{"model": "self-supervised audio encoder (BEST-RQ)", "win_length": 512, "mask_prob": 0.08, "beta2": 0.95, "max_grad_norm": 0.5}
Rows from block 7 of a small self-supervised audio encoder (BEST-RQ), named by matrix and row number. Rows with one number belong to one channel. Each number is 128 + 32 x the weight over its row's rms, rounded and kept within 0 to 255. All counts start at 0. Numbers have three digits each. After the name is the row's rms in percent of the matrix's.
After each channel's rows are labels from the 100 clips, of 14976, where the channel reaches its highest value: "loudest band" is the band of the loudest frequency at the time of the peak. Only what is clearly more common there than usual is listed. The data: synthesized solo parts of chorales (CocoChorales).
# convs0: first width-11 conv (model.blocks.7.convs.0.weight, 128x128x11, each kernel summed), inputs 0-127
# convs1: second width-11 conv (model.blocks.7.convs.1.weight, 128x128x11, transposed, each kernel summed), outputs 0-127

convs0.89 103:130178126147182128121194136135101125148071130102067132114145125130150130143115166111152123112145160142102112103098181104151100153177114141155125067158111121128160189153119154135102164087128132107143144171077092142100063089140120122101146125122107111080153103008147177151182129055142183123125101105142121062119091111097153157115123184151103143138084097076118167101138093117155171123201
convs1.89 098:135092098163136142100112147071068047130100147140146089117138091121135122106089133066134107116079127143074081159151130123155090109132136124151093067147098090148173099150109137122190137108140151125153109135165099169107115088187122147136096131153106161077099155080090124167129114151077129169178119099066138101121147134128087242131094122159082107141122055151123113192152149153096146147162
loudest band: 250 to 500 Hz

convs0.14 101:085139126143135134134143136116095169158134138096169175140119125099092099121150112115107117101142086099113182022116123094175213138095126124193115110115136146151157115099113151130127076102137117111178166194119125172125091164109154107154122180133144054071072102127126103074161163115059062147149153150120134117190154125092044158114132149145145118127118086143067174138139159113115126123108
convs1.14 099:128136106073105076136085118094155085133103123093129094173093096121136117181124139117084157138126126203133057064178111091161143149134066089127128137104096121082096071152098148115118082160143083101095141139076131092141060157111155147145077149165204104095094108165171095088120086119100146107093152124140141134090091140130115141124089097137131118055130089105095074090125164085099116088113
loudest band: 250 to 500 Hz

convs0.75 107:122113103072133119119134104080107079116019104132162204152127164135124128192135140047107042145155105107163117171121155124120103111119095115115133101160123150118145165136119087140097172173126150159152127164150200120152196148107142105082126107070086081124101149181126157107129147169141138122046143175105096151097118158111128120093152135122122078106110128142119124099137064152095153152165
convs1.75 104:102140061115137171227184167061163053134080155150177201160175173101100093140174168116148152126167107126110152125173160099114114133114119142110123067154151138088154144110125078120125132126084146118065151149154170104121159089122147158130126125077073076130138124183112132091179161131117133102119132104138120116081178123144147154123083130121106066091134130144107130111143082114178110167102
loudest band: 250 to 500 Hz

convs0.87 101:144137130158107057066095147144100091155069062130115180150088153121169121129147108177166115143130085171140154088121086107143140155100129106160133066145128083129107132116113092122173125197147161107076128095141157115083171135124072157123057119110148120109154114090086113047123101094074144149129179090136167132097152110184161105114144112169154178129094104119148112110117113115116143224098
convs1.87 097:086144134186158063050145114124112173124119090135116139098140081094162154164146123124095126179120038154094094068153119152141125114108096109142101071174050176138133123119091076107144119119160129100135131116109133159108155098121112144151084141114126089112188107130085155113090104183108196151162138129128182136129110172175117103129140100118193199185077138149158100100089136136106122139090
loudest band: 500 to 1000 Hz

convs0.2 103:108090097135126090146149117079121117094132155095081093234123099129133159106122106127193112140098118062146143201102083130117143129148155096158094099085173117075147077110173122114120153166140128150157195168091172104137119137135105115090179115122124081151118138083145138154097131184143158129191108133176080106088099175145053123123134131123170105103112150194110181128156172102140162151114
convs1.2 101:124112134141168081172185072078085098153181163100139071155130210153110142121220154168168148174120136186126098127122171122111139162081092097180084138131171127098128134116148127090118096200148161121127114108170156096138121139167129099125126197097093165128138103131140077126135154156119140132117097118108098141070141166160146093172090124125064158138084148137135113137156076177128170108164
loudest band: 1000 to 2000 Hz

convs0.83 105:130142177131149155122157143145124174122161150123144132052207162134124159150157107152169124139111118078120130060168156163174200157087084120137167131129145121179096105112184101146148106096124101052125092116093139113074110136170099131169136116098160068163134097119192181162111127112097093147157092085082109155120110129161155093109135136120083150190068085104123140116153096145112166119061
convs1.83 096:104142119134142143117139122125122102104155169091163092103119142139159100131122149204081150065146104127122095101132096163106126150061155152137111151097059047074129148160099085167145108092130151095118144066138130118217192085162164161115057129140128050070088105119152087134108133128109121150127145094136117073119098094132130150135128062097126148135087131162131127101166172093102180128084
loudest band: 1000 to 2000 Hz

convs0.99 096:137064106094161164122092094083128113085114140139123053048153200151131085119109109082112139116154187183156211146124126134111155134077119073034159147152104146091129085094121126109150110071156133121142118197113160091125169140148134119124126080101191126162140148107081125156127111107163133155138103104145134098134141137124171106102134134141143190112148158131069105085179144112150091120101
convs1.99 094:128087137098053143098125161139145115110163091159170142152100137110132119155131176122122137126144164175097067116139076185125101132131083098104143111107131129180169137149168158161184147138122114115120123140179170118111139165142164151120174117126126163104068147059082228108127109076159080113108083048189126116092134080159139140134084133130109103138119146103123119078199114105096073169113
loudest band: 250 to 500 Hz

convs0.100 095:131114123161191097190154124134133123164100117168106162203081142072089144197113130070125115110149125156109124107112137078089159097195100097104107097123105144143091102119155146140118161088111100172133141145107101165095174108101163177103127142128119113173153225164075123153099073127124133083144101101115096148171102090078084122107158126155131143115108139180153126075145118163097077169065
convs1.100 091:146115097113146160170139092183146122094131182122189113148079099160057176173129074122130087108135088161135134154122151147153191085143138117177173100104127183127086132129113135137096151161118131158115162130176162134119152140107106144156161150135108083127149184193048073115104104130153139125076054091127127112151082145151111060053143114141106171175167093120170122161121107159143149124157
loudest band: 500 to 1000 Hz

convs0.42 101:086124080113107163152113138143115160120139128135166117105110205114174177147116111077151121134046135175100172140109122136149174132170195087112118039141118115092135107144147117153150133138118091124159159143158067084136128116115144112116099159146156137117117143105115133113137152095052098084141130100104106155133152108134145098107154180127167127186146147148037097144127005152188119148127
convs1.42 111:099118100078158103131106126126118169136135153109126126089141154119173178141097100115087038108084162139099090077148102088137138084157109111125097040111116125098131066088127129117108158140146130133109137143085100138152123121105124085124151132106122145106064090159114111138105079144093138077151090112147123174101157146128148132143121154123099180148136130049095123167135000115138118121121
loudest band: 250 to 500 Hz

convs0.49 083:119136134109138167130159166114140146125073081115067138099140092160135166197149117056137093152134205085131146133115159139176195175123110122114140149085147114160109111115108130090151182106152122130109073133131182192149156138097099133157064106154084175128166144196118153120113166175115139113132158136087124131147095119167105150116095176126171153105121034167111171072123135089118119179145
convs1.49 099:133180168128075104105158115125097157117138110114098125122078105091090161181079107131156117167144118127130169076089134140130148164132143146089122118123110134183117135133139080097143167104175169125150129061077122147192129184191168111199130154173087129150129166211124099133118086078112149119133143115125082119116100071192120120145115139158143116173187117144037128121095174089134139085140
loudest band: 250 to 500 Hz

convs0.72 103:109160116115138144145107054185120105115126106091180149110113149134166104108105112189095145137115205115126157168156140142143119106179145113092141180127140078056148091131119148096166091128109143133113109123160168117209118141061131130093057134150124153150161210118111115111066100136131129126164158128132139086088083142100136231161119105147141127122150103087134133113049096118180129128163
convs1.72 101:162170151135137132107102162134116109177130076158174154070080129102123107125114120154224133152088137114150142115108152155131166143180065135147150141114075078127137108143141193104070118079107073157116146125148069116105144121175132087193148136154127131153094162073152113092152073163120178116109120186144118169044100120124152134097139160147095152154159108141120048106125119072117088139135
loudest band: 250 to 500 Hz

convs0.80 106:139178139151118163084080095103159116185094083120133134136108160103095128116071139095114114140160120140091112160100128156118123142148134100136162126152151151070157104118107122116103153137109163067151142159101165132184123093102099158132062144100117094178126091113212058130114048158111126128131128127098108092161156097078185117163161102147175137183125034153165093133125164151147115174060
convs1.80 102:164133186223102145127066142142198130138182061096148147159101144135118179163139106108142115136127124125104108151068147193124080130100119067142129194191162163103127095151090151180095085087158112150099135097142091115117092152110109179145113141124128082115139108161123161127053133120110139140147090141138161082107176115075136139145141145168173138149115076141085122182121098159129122142076
loudest band: 250 to 500 Hz

convs0.54 105:094114149062165118142135092075084083156123117159153112178163182087119128096122067143136103121163134156162173153139113107133120111130097070093139157119173108131104099163097112108091152110118141104170094167095109136144085096110087112136101147087102076077116117170144099144169179155141125152074083114092080126188137152148086139068085172148131167194187167130108178089163106118185173131137
convs1.54 098:112156101155104122139126131074123063133062152109147153164143143100122121146150116102048123055085157194136131107109124127088068116145137085125136105084139088140102117111141161122096085105097124108151116105143127174131118082135132081088094073149159145055139117146128077157132158065129122088145061133151084109136165135090087177123144135140149140171149172080117099115108203088204144128183
loudest band: 250 to 500 Hz

convs0.71 106:090092143155218137149105077169158105123116111118136146151072109091116090163112112136142166102145093099148176143085095104074126108127138129100166176129142167139155131098101099069124124141141130105150148151110073117127227098133105145127202111183115155103187167086119172151095112128130131136147101114091148130108081092130154110124057084138163187088110167127120130156155118074174169187169
convs1.71 093:081085109092134135124172075154130134116178128125112158145114093119154132142118161113119133174116186146085131153095170164120124143155164138150155145157161157078094183114160142140090133142131160098175109173196132083108136140106142176124118140173165121088180114134130122161148153081103172147151113133082146121077096073157136092154146094131126114185061117136046070097167097120130247124136
loudest band: 500 to 1000 Hz; 1000 to 2000 Hz

convs0.13 091:128120131099140035084131107128114084143115143082143145192125128083163145130148098141132115124169160149143091137133181141137128106039149150131119129091124174176118159148134104139067124139089117184177115173119130143147134093135113095186068104067135107043116120133098103103117128086096116128192119157156120075074147135140160143161194164120201125100099109167151107148126091139108058103114
convs1.13 088:139093116123119091098179188128134073072162103119142110142092107082142130188151080136135149141161084118132071091124136124164134069087120205149137117069162169170180151136090174110172110094053094091111140144161117127077116195124095129199058163110124110126155126133068092122096139109118108150159105125092142163089128117125122125126152160110143094075141106079134097131107140075104142079138
loudest band: 250 to 500 Hz

convs0.73 115:103153130113131094145093122146133091181102084143097073094132092169134132111119108117086172066125049107160068098111211075142093096141154172139140104148120147062109151079102121194142200125114132129170086204171047107118153140137142118144126116086141095155124146129150149121111115166076141129117102147110113101126069159127136101144150202154135141166160161158099133116132184138145154160134
convs1.73 101:097106117161118143139090125191119074127129175156206079195113129092087128135129110164120154125074122101146047144049138056160094119110108076131135064140115116183127154105114147092166133096127136072147081130069068148105120132121194085134090116089136118145129133105125089111138129189100102155127173086133119120102168159108142122101123107118116122145094170178073125107120089104116162088162
loudest band: 250 to 500 Hz

convs0.76 108:112119140128131140115166074109092043126118111120113081110130074139058140157148152128231126102121146172099065128126118120145088114176166160137137111169152093167057137121092129062132134108179145091134094177150160090141092141119142169175158098111139137105120123122159105117110137187104097136081129198116129109094130190109153181133092077110144138079123159155065106095096133098132147173143
convs1.76 102:133133111167204118148148125161082096106137100142122096167108145150088088129171154170116122109124062148180133095097125147205110118134129139133105147120143174087142112121073097142162126121182122087172077148125153133140071150144145140128105042076117163165177143134100149128100150082062064149160161140160097126104180158157082119135096154132140121119120120216112114091160131202163093105148
loudest band: 250 to 500 Hz

convs0.124 099:164070101119124091129102125171126143107117169171081135140151112127103090087165103125132153143068143103111168128096146145064184083154081112073119122140155163104150139150188133120166120096165104103133159123129152125109102136064090081114128159121144114123179140123060133114152139125065190091155190121116079082157142115119131126129198205123117134156146111108142218122151121097063186149107
convs1.124 098:110107148175049161095105114119134130149106140073109092161092114148122140157123154109115145066149137103177137082148143108128093120085109116104099080154118161166161135141199119156178174103089182084086134104103142125140133118042131136130157132080126116106165123133085090137079172144112117198137113180090059117166146128109144105154117207119103093132145135131188137165146152094153211094129
loudest band: 500 to 1000 Hz

convs0.84 093:077091114141113082119109069121110103140137131101089118140138130146113060069187119121178108120184133082112123151078127162116160182110120183137115148130119070103164129165110129129106129110136112098101153093122100124122124171150075163061076142140126096125185113128153182118188063130127151092176180211153108145082083091129133177134092154173155082110142124153092149115130150100091129188081
convs1.84 098:089133169097129209104140129112095118088112090149091182121110153168176150085180131137107128139162102130146137186129143121128146132145150136136145140199099106038068093167133136079164115121090122132111103095128130086121068141070105128109041173089169099115101146157155111127131099091121106136104106177105118170133090125138173127132084096119121066146135104060120160119111114095090181060102
loudest band: 500 to 1000 Hz

convs0.104 100:140105102126079139160149137106118152115098205117118107070152104163114136096098109125143134114066099196186139218111202150122130044109133135092103149163125097098157138066144074105128149109095170168145121096115128119108145126085203115181142099076111090116143140154128120152123119093130083162093146133141143126113178103114103152118210132137160197124108144144097115165169083115100114084133
convs1.104 099:111106103149127181170144152136140164137088194146182097079115147161143148086162130112132174114136127090132156157104146126105081136136084112127107105142133174155204119146159136117153142092136129072163131095073144186139170118150127083148112086102150069146127134085078110128072061097064135121125168116130165155029110087133082050104197136139157135126155086096120131149125143079141152115115
loudest band: 250 to 500 Hz

convs0.28 104:140132107087134102148090112056191126126193125112106098122137114132117139154132076090153140111183090130167102115155126091144157129124132099177156071205142143082091117142117145122149151147152114130149076153111187127129119094138081124115159196155143133091135111160207115145090097079155138105113162170094067080141090117135141109115177116154145139131096118190113113083115202145040074119112
convs1.28 098:155136080133116104134090155098109098125186113100102129134114113152158136155141121092119100166138078103170096104194076160130089157154159120128113112127156129122072109135153204141086109152142147112093074153190177129123100091055121132116148169171124089091136126145174152104074152128170099070121119088141161142137104149126159044113097096181088153135139085180173075103090101173075116158103
loudest band: 2000 to 4000 Hz

convs0.66 097:157169156158160104127107068164202135092093063093080149144124103065137123172177081106144120154128138156165152077148099104127124063076150145145137090122162094134131150134151094119118126119103131147145106132100134174124109084197138133135076136122055118125078162208103085141105158076083125142120131150168140092110129127122169087084143141148186130127094157185153099096102048100128108130108
convs1.66 102:108121083170199130147075087148144162119095126080068225089118107116148126086138109154184102134190131144115153142142111178186165118123122148144100097074162148137134130121111125084119058134145148184164119078105135109121154173127192123124095076091122110226125133127160125098129174110115182120091181141176124128125142117097113086127132152148162106121146093152120124114151093074110149097082
loudest band: 250 to 500 Hz

convs0.61 094:135129156098183148178108147137169139100152098117156160110134111107152132192157128086154113129122093074132094145137148165163168105161177166091112137098124132151161110117139123085091037165131103157178089100124133107149151049193164122091157131103112120078082135193112176176175137100090122125120085179125117147116074099154097180147155139171137094089067145051124102139121160116121157156145
convs1.61 108:154177134109170185154143122054128097084161130102118059085154136120145132044132058130164165111109074067128126208116124113139169145114091160084114144110117136139156049131148166129053084132096146162163101152144126080043074099100141105091125115124135103101122155129130118133129170128143144097079088128093102124081096131118162106092129153103161136163098110125150096126129092073130145107114
loudest band: 1000 to 2000 Hz

convs0.5 106:221141127124113089165144113155094103106084087096126127168107188155096131120062150116097091140153111072038084126061084114106118172083145114059182136153147116078176104139108127067104131130119146106119126102118159120149139094095117144144102182092134127154131149148111141115193096133095136119131088121120191133103128138178162159109133129164180116172090171128096158122120064155176138160112
convs1.5 099:132145132174145149126152134139106166088147094121105067168110151112198143121127106153106106112116115075127114078119101124110126124168136060074145128190154181122140144108085149126145061126128089146151137129195111106158145086094154113162044141140146121125105172146070163099157097128147131146109147146115191122170148114120128177126134055154120128139067121096096203145057088126205139104084
loudest band: 500 to 1000 Hz

convs0.27 095:196142152195130146147106149093094152137162085122170127084137068112139189112130088102113165146109120075093127071048132125154142096100154142096167094132125133114122126152186125128134144141101089109082112078146086120121096153118145124190139143100110148209107031125086178178116178133192109120107125165157155186121113109113127114167055154144109115125160118145109142160126134168155128174117
convs1.27 089:084122131113121128105119184164108146124153137061109124075101119122165081080204091099117138134093138157108111106158125120172069055112118038163083108130098100157155140119125138120113107133124153106116100175141146147072090092112122079135103129131156072093134177121157151110123156106133094077139152165129103116110180144129149091118141122082104149129104075074094100089047193143155049133149
loudest band: 500 to 1000 Hz