{"train_examples": 39062, "kernel_size": 11, "beta2": 0.95, "one_sided": false, "max_steps": 35600, "lr_schedule": "constant", "warmup_steps": 710}
Rows from block 8, named by matrix and row number. Rows with one number belong to one channel. Each number is 128 + 24 x the weight over its row's rms, rounded and kept within 0 to 255. All counts start at 0. After the name is the row's rms in percent of the matrix's.
# convs0: first width-11 conv (model.blocks.8.convs.0.weight, 128x128x11), inputs 78-103, a 11 kernel for each
# convs1: second width-11 conv (model.blocks.8.convs.1.weight, 128x128x11, transposed), outputs 78-103, a 11 kernel for each
convs0.68 099 [109 150 135 134 138  95 117 124 128 143 135  77 128 128 131 180 127 125 128 128 158 160 128 165 126 172 160 128 144  89 147 128 127 128 112 142  89 182 128 118  96 128 128 128 185 154  95 116 105 111 101 121 123 130  82  73 136 110 207  69 105 169 128 128 110 128  97 104  89 141 146 148 128 124 153 129  84 119  73 160 128 113 161 115 157 128 134 128 107 128 112 128  94 150 110 128 147 128 128 134 128  64 115 171 140 188 155 128 131  67 182 173 138 138 128 138 128 145 128 110 140 156 157 128 129 128  83 114 128 128 108 128 150 126  64 106  77 128 154 128 121 127 118 128 114 128 118 128 113 134 165 139 134 161 128 128 128 142 128 103  99  71 110 120 137 128  74 133  91 130 174 128 113 109 126 129 128 128 134 150 128 164 152 106 136 118 127 128 128 128 108 110 128  94 150 134 107 104 139 151 112 152 153 119 128 107 107 190 128 110 128 128 128  78 103 161 119 136 121 133  71 171 122 121 109 128 128 139 191 120 128 112 171 186 128 128 158 128  80 111 116 101 161 163 121 128 123 128 128 104 119 128 132  74 105 128 128 128 128 128 128 180 131 128 128 128 160 128  94  98 155 129 123 136 124 145  95  69 139 128 113 141 160  82 128 142]
convs0.69 103 [ 93 144 110  89  77 149 137 128  97 163 183 142  92 171 172 140 113 110 120 124 128  29 119 148 128 114 128  94 121 153  88  85 128 151 128 143 128 128  96 150  82 128 164 134 134 101 128  67 128 137 116 102  92 108 128 114 128 128 155 122 113 128 146 102  75 103  77 104 128 171 156 128 128  68 179 156 128 128 165 128 126 128 140 152 128 126 115  89 128 134 141 128 105 128 104 128  87 128  82 128 122 169  92 156 103 115 116 128 128  66 128  82 136 128 103 128 127 128 128 160  66  78 116  95 157 128 151 128 128  87 128  98 128 184 128 114 125 119 128  68  94 128 157 136 139 165 152 170 159 121 128 126 128 128 128 146 149 108 128 105 115 128 153 116 121 128  97 141 116 108  66 128 142 116 101 110 128  77 108 121 116 128 161 128 128 150 134 133  89 128 157 116 128 112 162 128 103  71  89 128 173 125 183 148 128 106 138 121 112 128 128 128 101 139 131 128 157 128 128 102 128 128  81 110 128 127 130 107 128 158 146 147 158 116 108 101 162 128 128 137 137  70 190 119 128 137 131 142 171 128 112 128 128  98 128 128 172 122 159 133 132 128 147 170 128 130 128 110 113 108 127 146 115 152 123 128 107 108 156 127 172 162  95 107 128 113]
convs0.70 098 [104 125 136 156 128 166 128  93  83 143 113 147 108 128 128 128 128 120 114 128 128  93  89 160 113 208  80 128 114 170 128 117 128 158  94  82 153 128 122 154 128  45 145 105 119 128 160 128 128 112 157 128 128 146  96 128  98 135 113 128 139 128 135 102 136 128  74 200 128 121 101 112  18 128 126 128 120  49 128 131 131 147 109 109 179 114 128 134 156 112 127 128 140 108 128 140 128 113 128 128 131 128 146 128 162 128 147 128 128 124 128 157 128 128 128  80 148 102 128 144 128 128 122 125 116 188 128 144 105 128 143  87  71 119 166 126 139 132 130 131 126 131 128 128 117 128 128 140 151 126 160 121 128 134  98  98 121 121 158 128 128 145 128 128 128 134 128 119 128 131 128 128 155 181 128 122 142 151 152 124  50 126 128  85  74 138 128 135  82  94  94 128 127 140 128 128 142  81 178 126 140 130 127 128 134  97  76 102 110 141 153 116  83  76 150  74 111 128 128 128 128  94 108 128  60 141 128 124 153 135 182 128 165 143 131 145 132 132 128 118 134 126 144 128 128 128 127 162 128 182 145 185 128  75 163 154 128 128 128 162 105 167 127 145 186  77 136 108 119 142 128 129 143 136 208 158 128 114 128  87 128 128 128 128 120 114]
convs0.71 105 [110 128 128 147 128  96 168 102 110 135 142 148 128 134 128 128 152 128 169 128 159 128 134 156  91 129 128 134 130 121 134 125 128 146 145  92 128 128  68 128 127 159 134 159 138 144 128 154 128 128 132 128  59 128 128  67 144 154 128 129 186 128  87 110 191 128 170 128 167 154 109 128  70 128 128 128 112 128  89 170 110 100 129  84 113 128 153 126 135 151 164 107 150  66 128 172 128 128 113 128 128 128  56 151 128 121 164 135 109 128  96  99 128 140 129  96 128 112 133 133 103 146 167 115 142 130 115 123 158 128 161 128 128 107 128  96 152 128 128 117 131 128 194 126 128 104 105 107 128 113 128 128 128  96 128 128 128 128  98 128 128 119 128 109 127 128 128 128  85 139 107 122  85 128 120 128 125  99  86  90 128 123 128 143 128 143 129 160 140 154 128 178 123  80 128 128 115 159 107  78 173  93 163 144 108 131 160 159 122 117  99  76 128 124 117 154 102 128 128 105 128 119 129 147  98 185 154 125 114 128  95 128 108 144 107 128 128 164 152 128 128 128 128 128  94 127 128 138 128 128 152 156  99  97 106 115 120  86  99 128 139 128 103 160 121 174  94  97 154 122 122 122 101 128 106  50 167 114 120 136 138 131 111 128 188 139]
convs0.72 096 [120 106 121 123  85 142 161 128 132 107 179 125  73 148 105 165 161 143 161 128  91 142 158 128 114 128 128 159 123 108  98 128 138 101 128 148 141 142 132 128 108 115 158 108 128 123 159 128  97 128  88 121 127 130 110 185 169 164 110 151 159 123 166 108 156 142 128  96 128 106 128 128 128 148 128 107 161 128 128  86 128 128 141 124 128 121 153 128 127 150  80 227  77 165 145 128 148 117 128  93 105 118 217 128 128 121 143 122 128 128 128  99 126 156 117 146 123 128 128 165  95 104 128 121  97 107  83  96 104 109 131 128 103 148 125 128 129 128  78 121 149  80  84 174  61 128 103  98 137 128 179 112 134  68  78 151  98 136 134 128 152  92  86 161 134 114 136  96 159  68 112 143  84 130 128 137 128 147 139 114 124 126 135 111  94 118 123 106  98 128  91 128 128 133 143 100 117 108 129 153 151 176 142  84 128 148 130 128 101 139 128 128 128 126 132 128 128 128 108 203 128 110 128 128 101 109 146 136 114 128 176  84 139 128 109  83 127 132  88 128 155 128 128 104 128 117 128 128 140 122 100 128 136 133 115 128  71 128 122 115 128  80 173 128 135  96 135 128 128 134 101 128 128 119  96 128 144 157 140 174 154 105 128 156 103  75]
convs0.73 099 [114 128 136 128 108 103 129 128 154 128 128 112 128 135 125 128  78 162 128 124 148 128 143 140 141 108 121 116 139 128 139 128 121 135 128 129 126 128 151 115 129  96 112 142 122 130 104 128  95 128 106 130 103 134 128 128 128 170 103 172 136 129 159  92  72  87 128  85  99 188 129 160 128 127 103  97 138 137 151  94 128 116 128  76 119 128 128 128  49 128 128 128 128 152 142 128 153 182 161 132 116 128 162 129 103 193 128 113 128 128 132 122 104  76 131 114  89 133 128 128 104 171 167 108  73 108 128 145 184 128 128 184 119 181 128  87 128 103  89 103 174 159 139  96 128 158  92 145  68  92 103 101 129 130 122 112 175 128 174 109 130 111 136 139 160 103 128 146 128 120 122 115 128 143 128 127 157 122 138 128 111 141 155 128  92 170  85 149 154 119 128 112 128 128  92 132 130 128 128 128 103 116 128 123 128 128 112 150 128 126 129 128 134  84  96 131 179 137 113 127 121 133 128 169  91 128 125 144 169 128 156 157 106 139 128 140 143 128  93 128  75 128 128 128  94 145 120 111 128 130 132 128  87 128 128 163 113 100 150 112 128 128 111 140  70 128 137 128 128 128 128 124 121 138 128 148 168 103 128 143 128 128 113 150 140 129]
convs1.68 104 [109  78 128 127 139 128 128 128 194 167 107 111 128 114 163 128 142 175  88 151 211 128 104 128 164 135 128 130 104 128 128 137 128 128 130 128 128 128 135  73 138 141 128 113 128 103 121 117 143 128 128  91 107 128 125 128 119 134  74 146 128 100 141 169 123 144 141 128 128 143 141 113 128 132 109 128 128 128 137 150 128 128 179 143 157 128 119 128 118 128 128 105 114 122 128 193 157 118 136  76 178  55 128 112 154 110 128 128  95 139 169 123 128 118 124 128 100 147 129 128 128 128 111 128 128 128 128  79 105  91 128 128 125 128 128 128 127 116 148 128  96 154 125 170 127 128 128 191 128 158 124 123 107 189 128 133 128 123 128 135  90 115 164 128 153 168 134 128 109 127 128 173 168 120  92 111 128 173 108 157 139 160 105 114 164 124 136 107 128 145 128 127 151 128 128 128 182 111 114 128 101 122 111 128 118 128 158 133  85 156 128 128 122 112 128  78 154 107 152  78 124 162  70 128 144 154 128 119 128 136 134 145 143 148 135 128 128 121 106  90 148 146  98  88 128 116 172 128  76 128 128  66 138 151 128 133 134 128 123 128 188  80 150 156 156 128 158 116 128 128 128 126 128 128 128 103 184 154 116 139 193 168 128 144 112 128]
convs1.69 102 [ 89  67 159 115  74 128 140 136 128 128 128 154 128  65 155 133 122 128  79 117 159  90 128 109 102 128 164 137 128 128 128 106 167 128 100 166 125 128  99 168  74 156 128 102  72 128 167 124 116 118 102  97 119 128 128 109 103 128 114 143 152 128 153 106 153 124  84 128  79 165 132 161 144 144 161 128 123 143 107 124 128  50  83 140  84 128 128 128  96 118 128  97 139 128 128 111 101 103 164 156 128 139 117 110 162 128 169  58 128 144 152 140 154 110 114  69 165 107 139 128 174 170 128 128 101 161  87 105 111 145 117 120 169  98 128 129 128 120 143 128 131 128 128 128 128 128 136 177 128 144  89 100 163 128  81 107 128 123 124 128 128 128 129 101  99 113 135 109 111 128 128 128 128  92 169 128 170  99 122 128 128 142 132 109 172 107 119 165 160 106  81 154 137 142  99  84  95 188 103 128 120 173 153 152 128 108  97 123 148 126 137 128 156 118 114 128 124 128 156 143 128 128 166 138 168 147 128  84 158 138 151 143  99 139 107 122 131 130 128 124 128 128 165 150 128 164 137 123 144 143  76 128 116 133 108 128  91 128 107 176 122 128 148 156 128 127 116 115 143  95 161  95 138 128 127 139 104 128 128 125 107 128 170 150 185 128]
convs1.70 096 [167 158 112 163 134 116 128  86  96 128 118 128 128 125 141 107 128 128 136 107 115 128 125 124  79 128 113 146 154 133 127 102 128 128 101 170 128 126 100  83  94 128 105 166 123 128 145 111 128 128 128 128 113 128 127 134  99 131  74 125  99 157 128 108 103 160 128 128  94 185 179 111 128 114 128 147 153 144 109 128  91 170 125 137 128 131 128 128 128 128 147 118 128 128 128 110 121 105 128 138 115  95 128 123 128 137 163 152 172 125 128 128 135 128 159 128 107  97 135  91 135  85 128 116 114 128 144 127  97 106 128 159 175 117 123 165  86 128 122 101 111 162 128 128 128 116 162 128 128 107 160 128 128 128 140 132 122 122 180 128 108 128 141 127 148 172 147  87 128 128  69 128 128 120 128  91 120  94 151 163 128 169 178 150 135 127 102 128  78 126 128 128 150 117 128  49  99 135  29 144 128 128 112 164 128 147 149 125 128  90 128 128  81 164 129 184 123 128 128 102 128 128  71 148  94 128  98 141 128 148 100 128  98 137 158 128 128 128 128 116 135  87 146 128 128 128 128 113 128 128 128 168 110 115  86 135 128 135 100 121 110 128 128 128 128 154 128  95 128 129 128 124 165  88  80 104 128 109 128  92 128 128 115 147 126  56]
convs1.71 104 [128 125 128 133 127 128 133 137 157 135 119  90 128 141 128 140 128 128  95 128 128  75 119 128 130 129 128 103 129 139 112 128 144  66 112 142 120 128 172 128 128 150  98  87  83 128 132 128 132 136 101  67 125 128 176 100  81 128 171 160 128 145 155 110 128 144 128  97  96 116 155  93 128 124 128 128 128 128  90 128 128 154  87 128 128 103 110 109 148 156  92 132  72 144 128 128 130  99 128 199 134 114 118 133 128  82 123 121 146 103  92 128 124 128 169 128 126 128  94 129 128 141 160 128 128 132 128 145 125 130  62 142 128 102 165 128 128 162 141 126  98 128 114 152 128 128 150 142 145 128  88 128  97 116 122 112 128 140  64 128  84 162 148 174 128 101 136 115 136 172 128 115 128 109 134 128 128 122 128 150 131 166 137 128 128 128 128 128  87 139 138 128 133 128 145  93 128 128 139  71 172 128 121 128 156 135 128 186  93 167 128 128 114 128  62 128  99 110 128 149 205 118 141 134  95 114 128 139 108 154 141 203 135 128 128 128 137 128 184 128 123 100 138  62  95 129 133 122 139 112 128  99 128 136 128  99 138 147 128 113 128  81 146  99  96 143 128 145 153 128  96 113 134 109 101 128  89 161 151 128 156 115  96  97 137 128]
convs1.72 100 [ 96 140 155  64  92 135 130 128 128 147 159 128 119  98 128  87 128 107 128 128 114 128 156 169 128 186 135  85 134  94 107 125 165 102 162 140 128 110 120 157 106 145 128 180 121 128 160 100 128 133 128 128 117 174  87 139 117 115 128 160 119 120 128 128  91 152  80 128 101 128 162 129 160 128 121 136 125 142 112 131 100 169 128 122 104 128 128 103 127 128 128 103 128 128 206 100 161 123 128 111 158 162 128 128 106 114 100 147 122 108 128 128 136 128 123  71 128 128 128 122 108 164 142 103  78 115 128 128 156 128 128 131 177 128 106 128 128  97  84 104  96 128 128 156 106 128  95  74 152 156 178 152 126 128 109 165 146 147 142 187 129 128 128 119 166 128 138 141  83 122 129 128 128 156  90 123 128 164 112 156 128 128 147 128  97  92 108 156 125 128 104 109 125 115 129 128 128 104 151 164 114  97 128 191 128 128 134  77 128 114 115 107 128 128 110 173 128 159 128 145 141 128 128 117 128 125 151 128 128 133 122  81 128 128 107 147 169 127 147 128 126 103  70 138 136 103 114  95 128 182 128 130 155 175 128 104 155 128  86  76 126 180 128 128 128 120 146 121 175 128 102 128 149 128 135 128 173 128 183 170 128  66 159 146 128 128]
convs1.73 097 [ 99 132 128 147 157 128 128  71 132 168 120 139 128 128 155 150 128 128 141  79 128 213 155 135 128 101 115 157 139 100 111 111  90 140 128 120 128 134 114 154 128 115 128 123 154 128  85 113  57 128 149 115 122 117 122 101 118 119  76 128 126 128 169 128 123 123  93 123 128 111 138 123 121 128 101 128 151 154 128 154  84 123 128 101 139 128 108  87  86 128 131 128 121 113 114 107 124 137 170 159 128  95 145 119 128 157 128 122 128 113 128 128 110 116 128 136  79 109 128 126  95  79 159 120 120 166 155 128 162 150 128 128 103 154 117  94 164 151 196 151 128 128 128 108  64 107  94 128 136 127 104 128  99 128  96 144 131 128 130 137 128  94 128 128 155 119 157 107 128 128 127 105 116  93 136 118 154 114 138 146 151 135 128 145 128 128 105  91 135 128 128 128 122 136 118 128 121 124 128 195 138 128 128 128 128 111 147 128 130 153 159  95 128  85 139 141 183 203 116 131 128 128 104 128 185  97 102 128  88 119 128  92 144  83 128 111 144 128 102 128 119 131 128 104 128 128 128 135 128 132 115 128 172 114 134 128 160 154 128 142 128  67 123 133  58 100 179 125 128 128 140 115 152 119 113 171 128 107 128 128 142 137 188  89 128 145]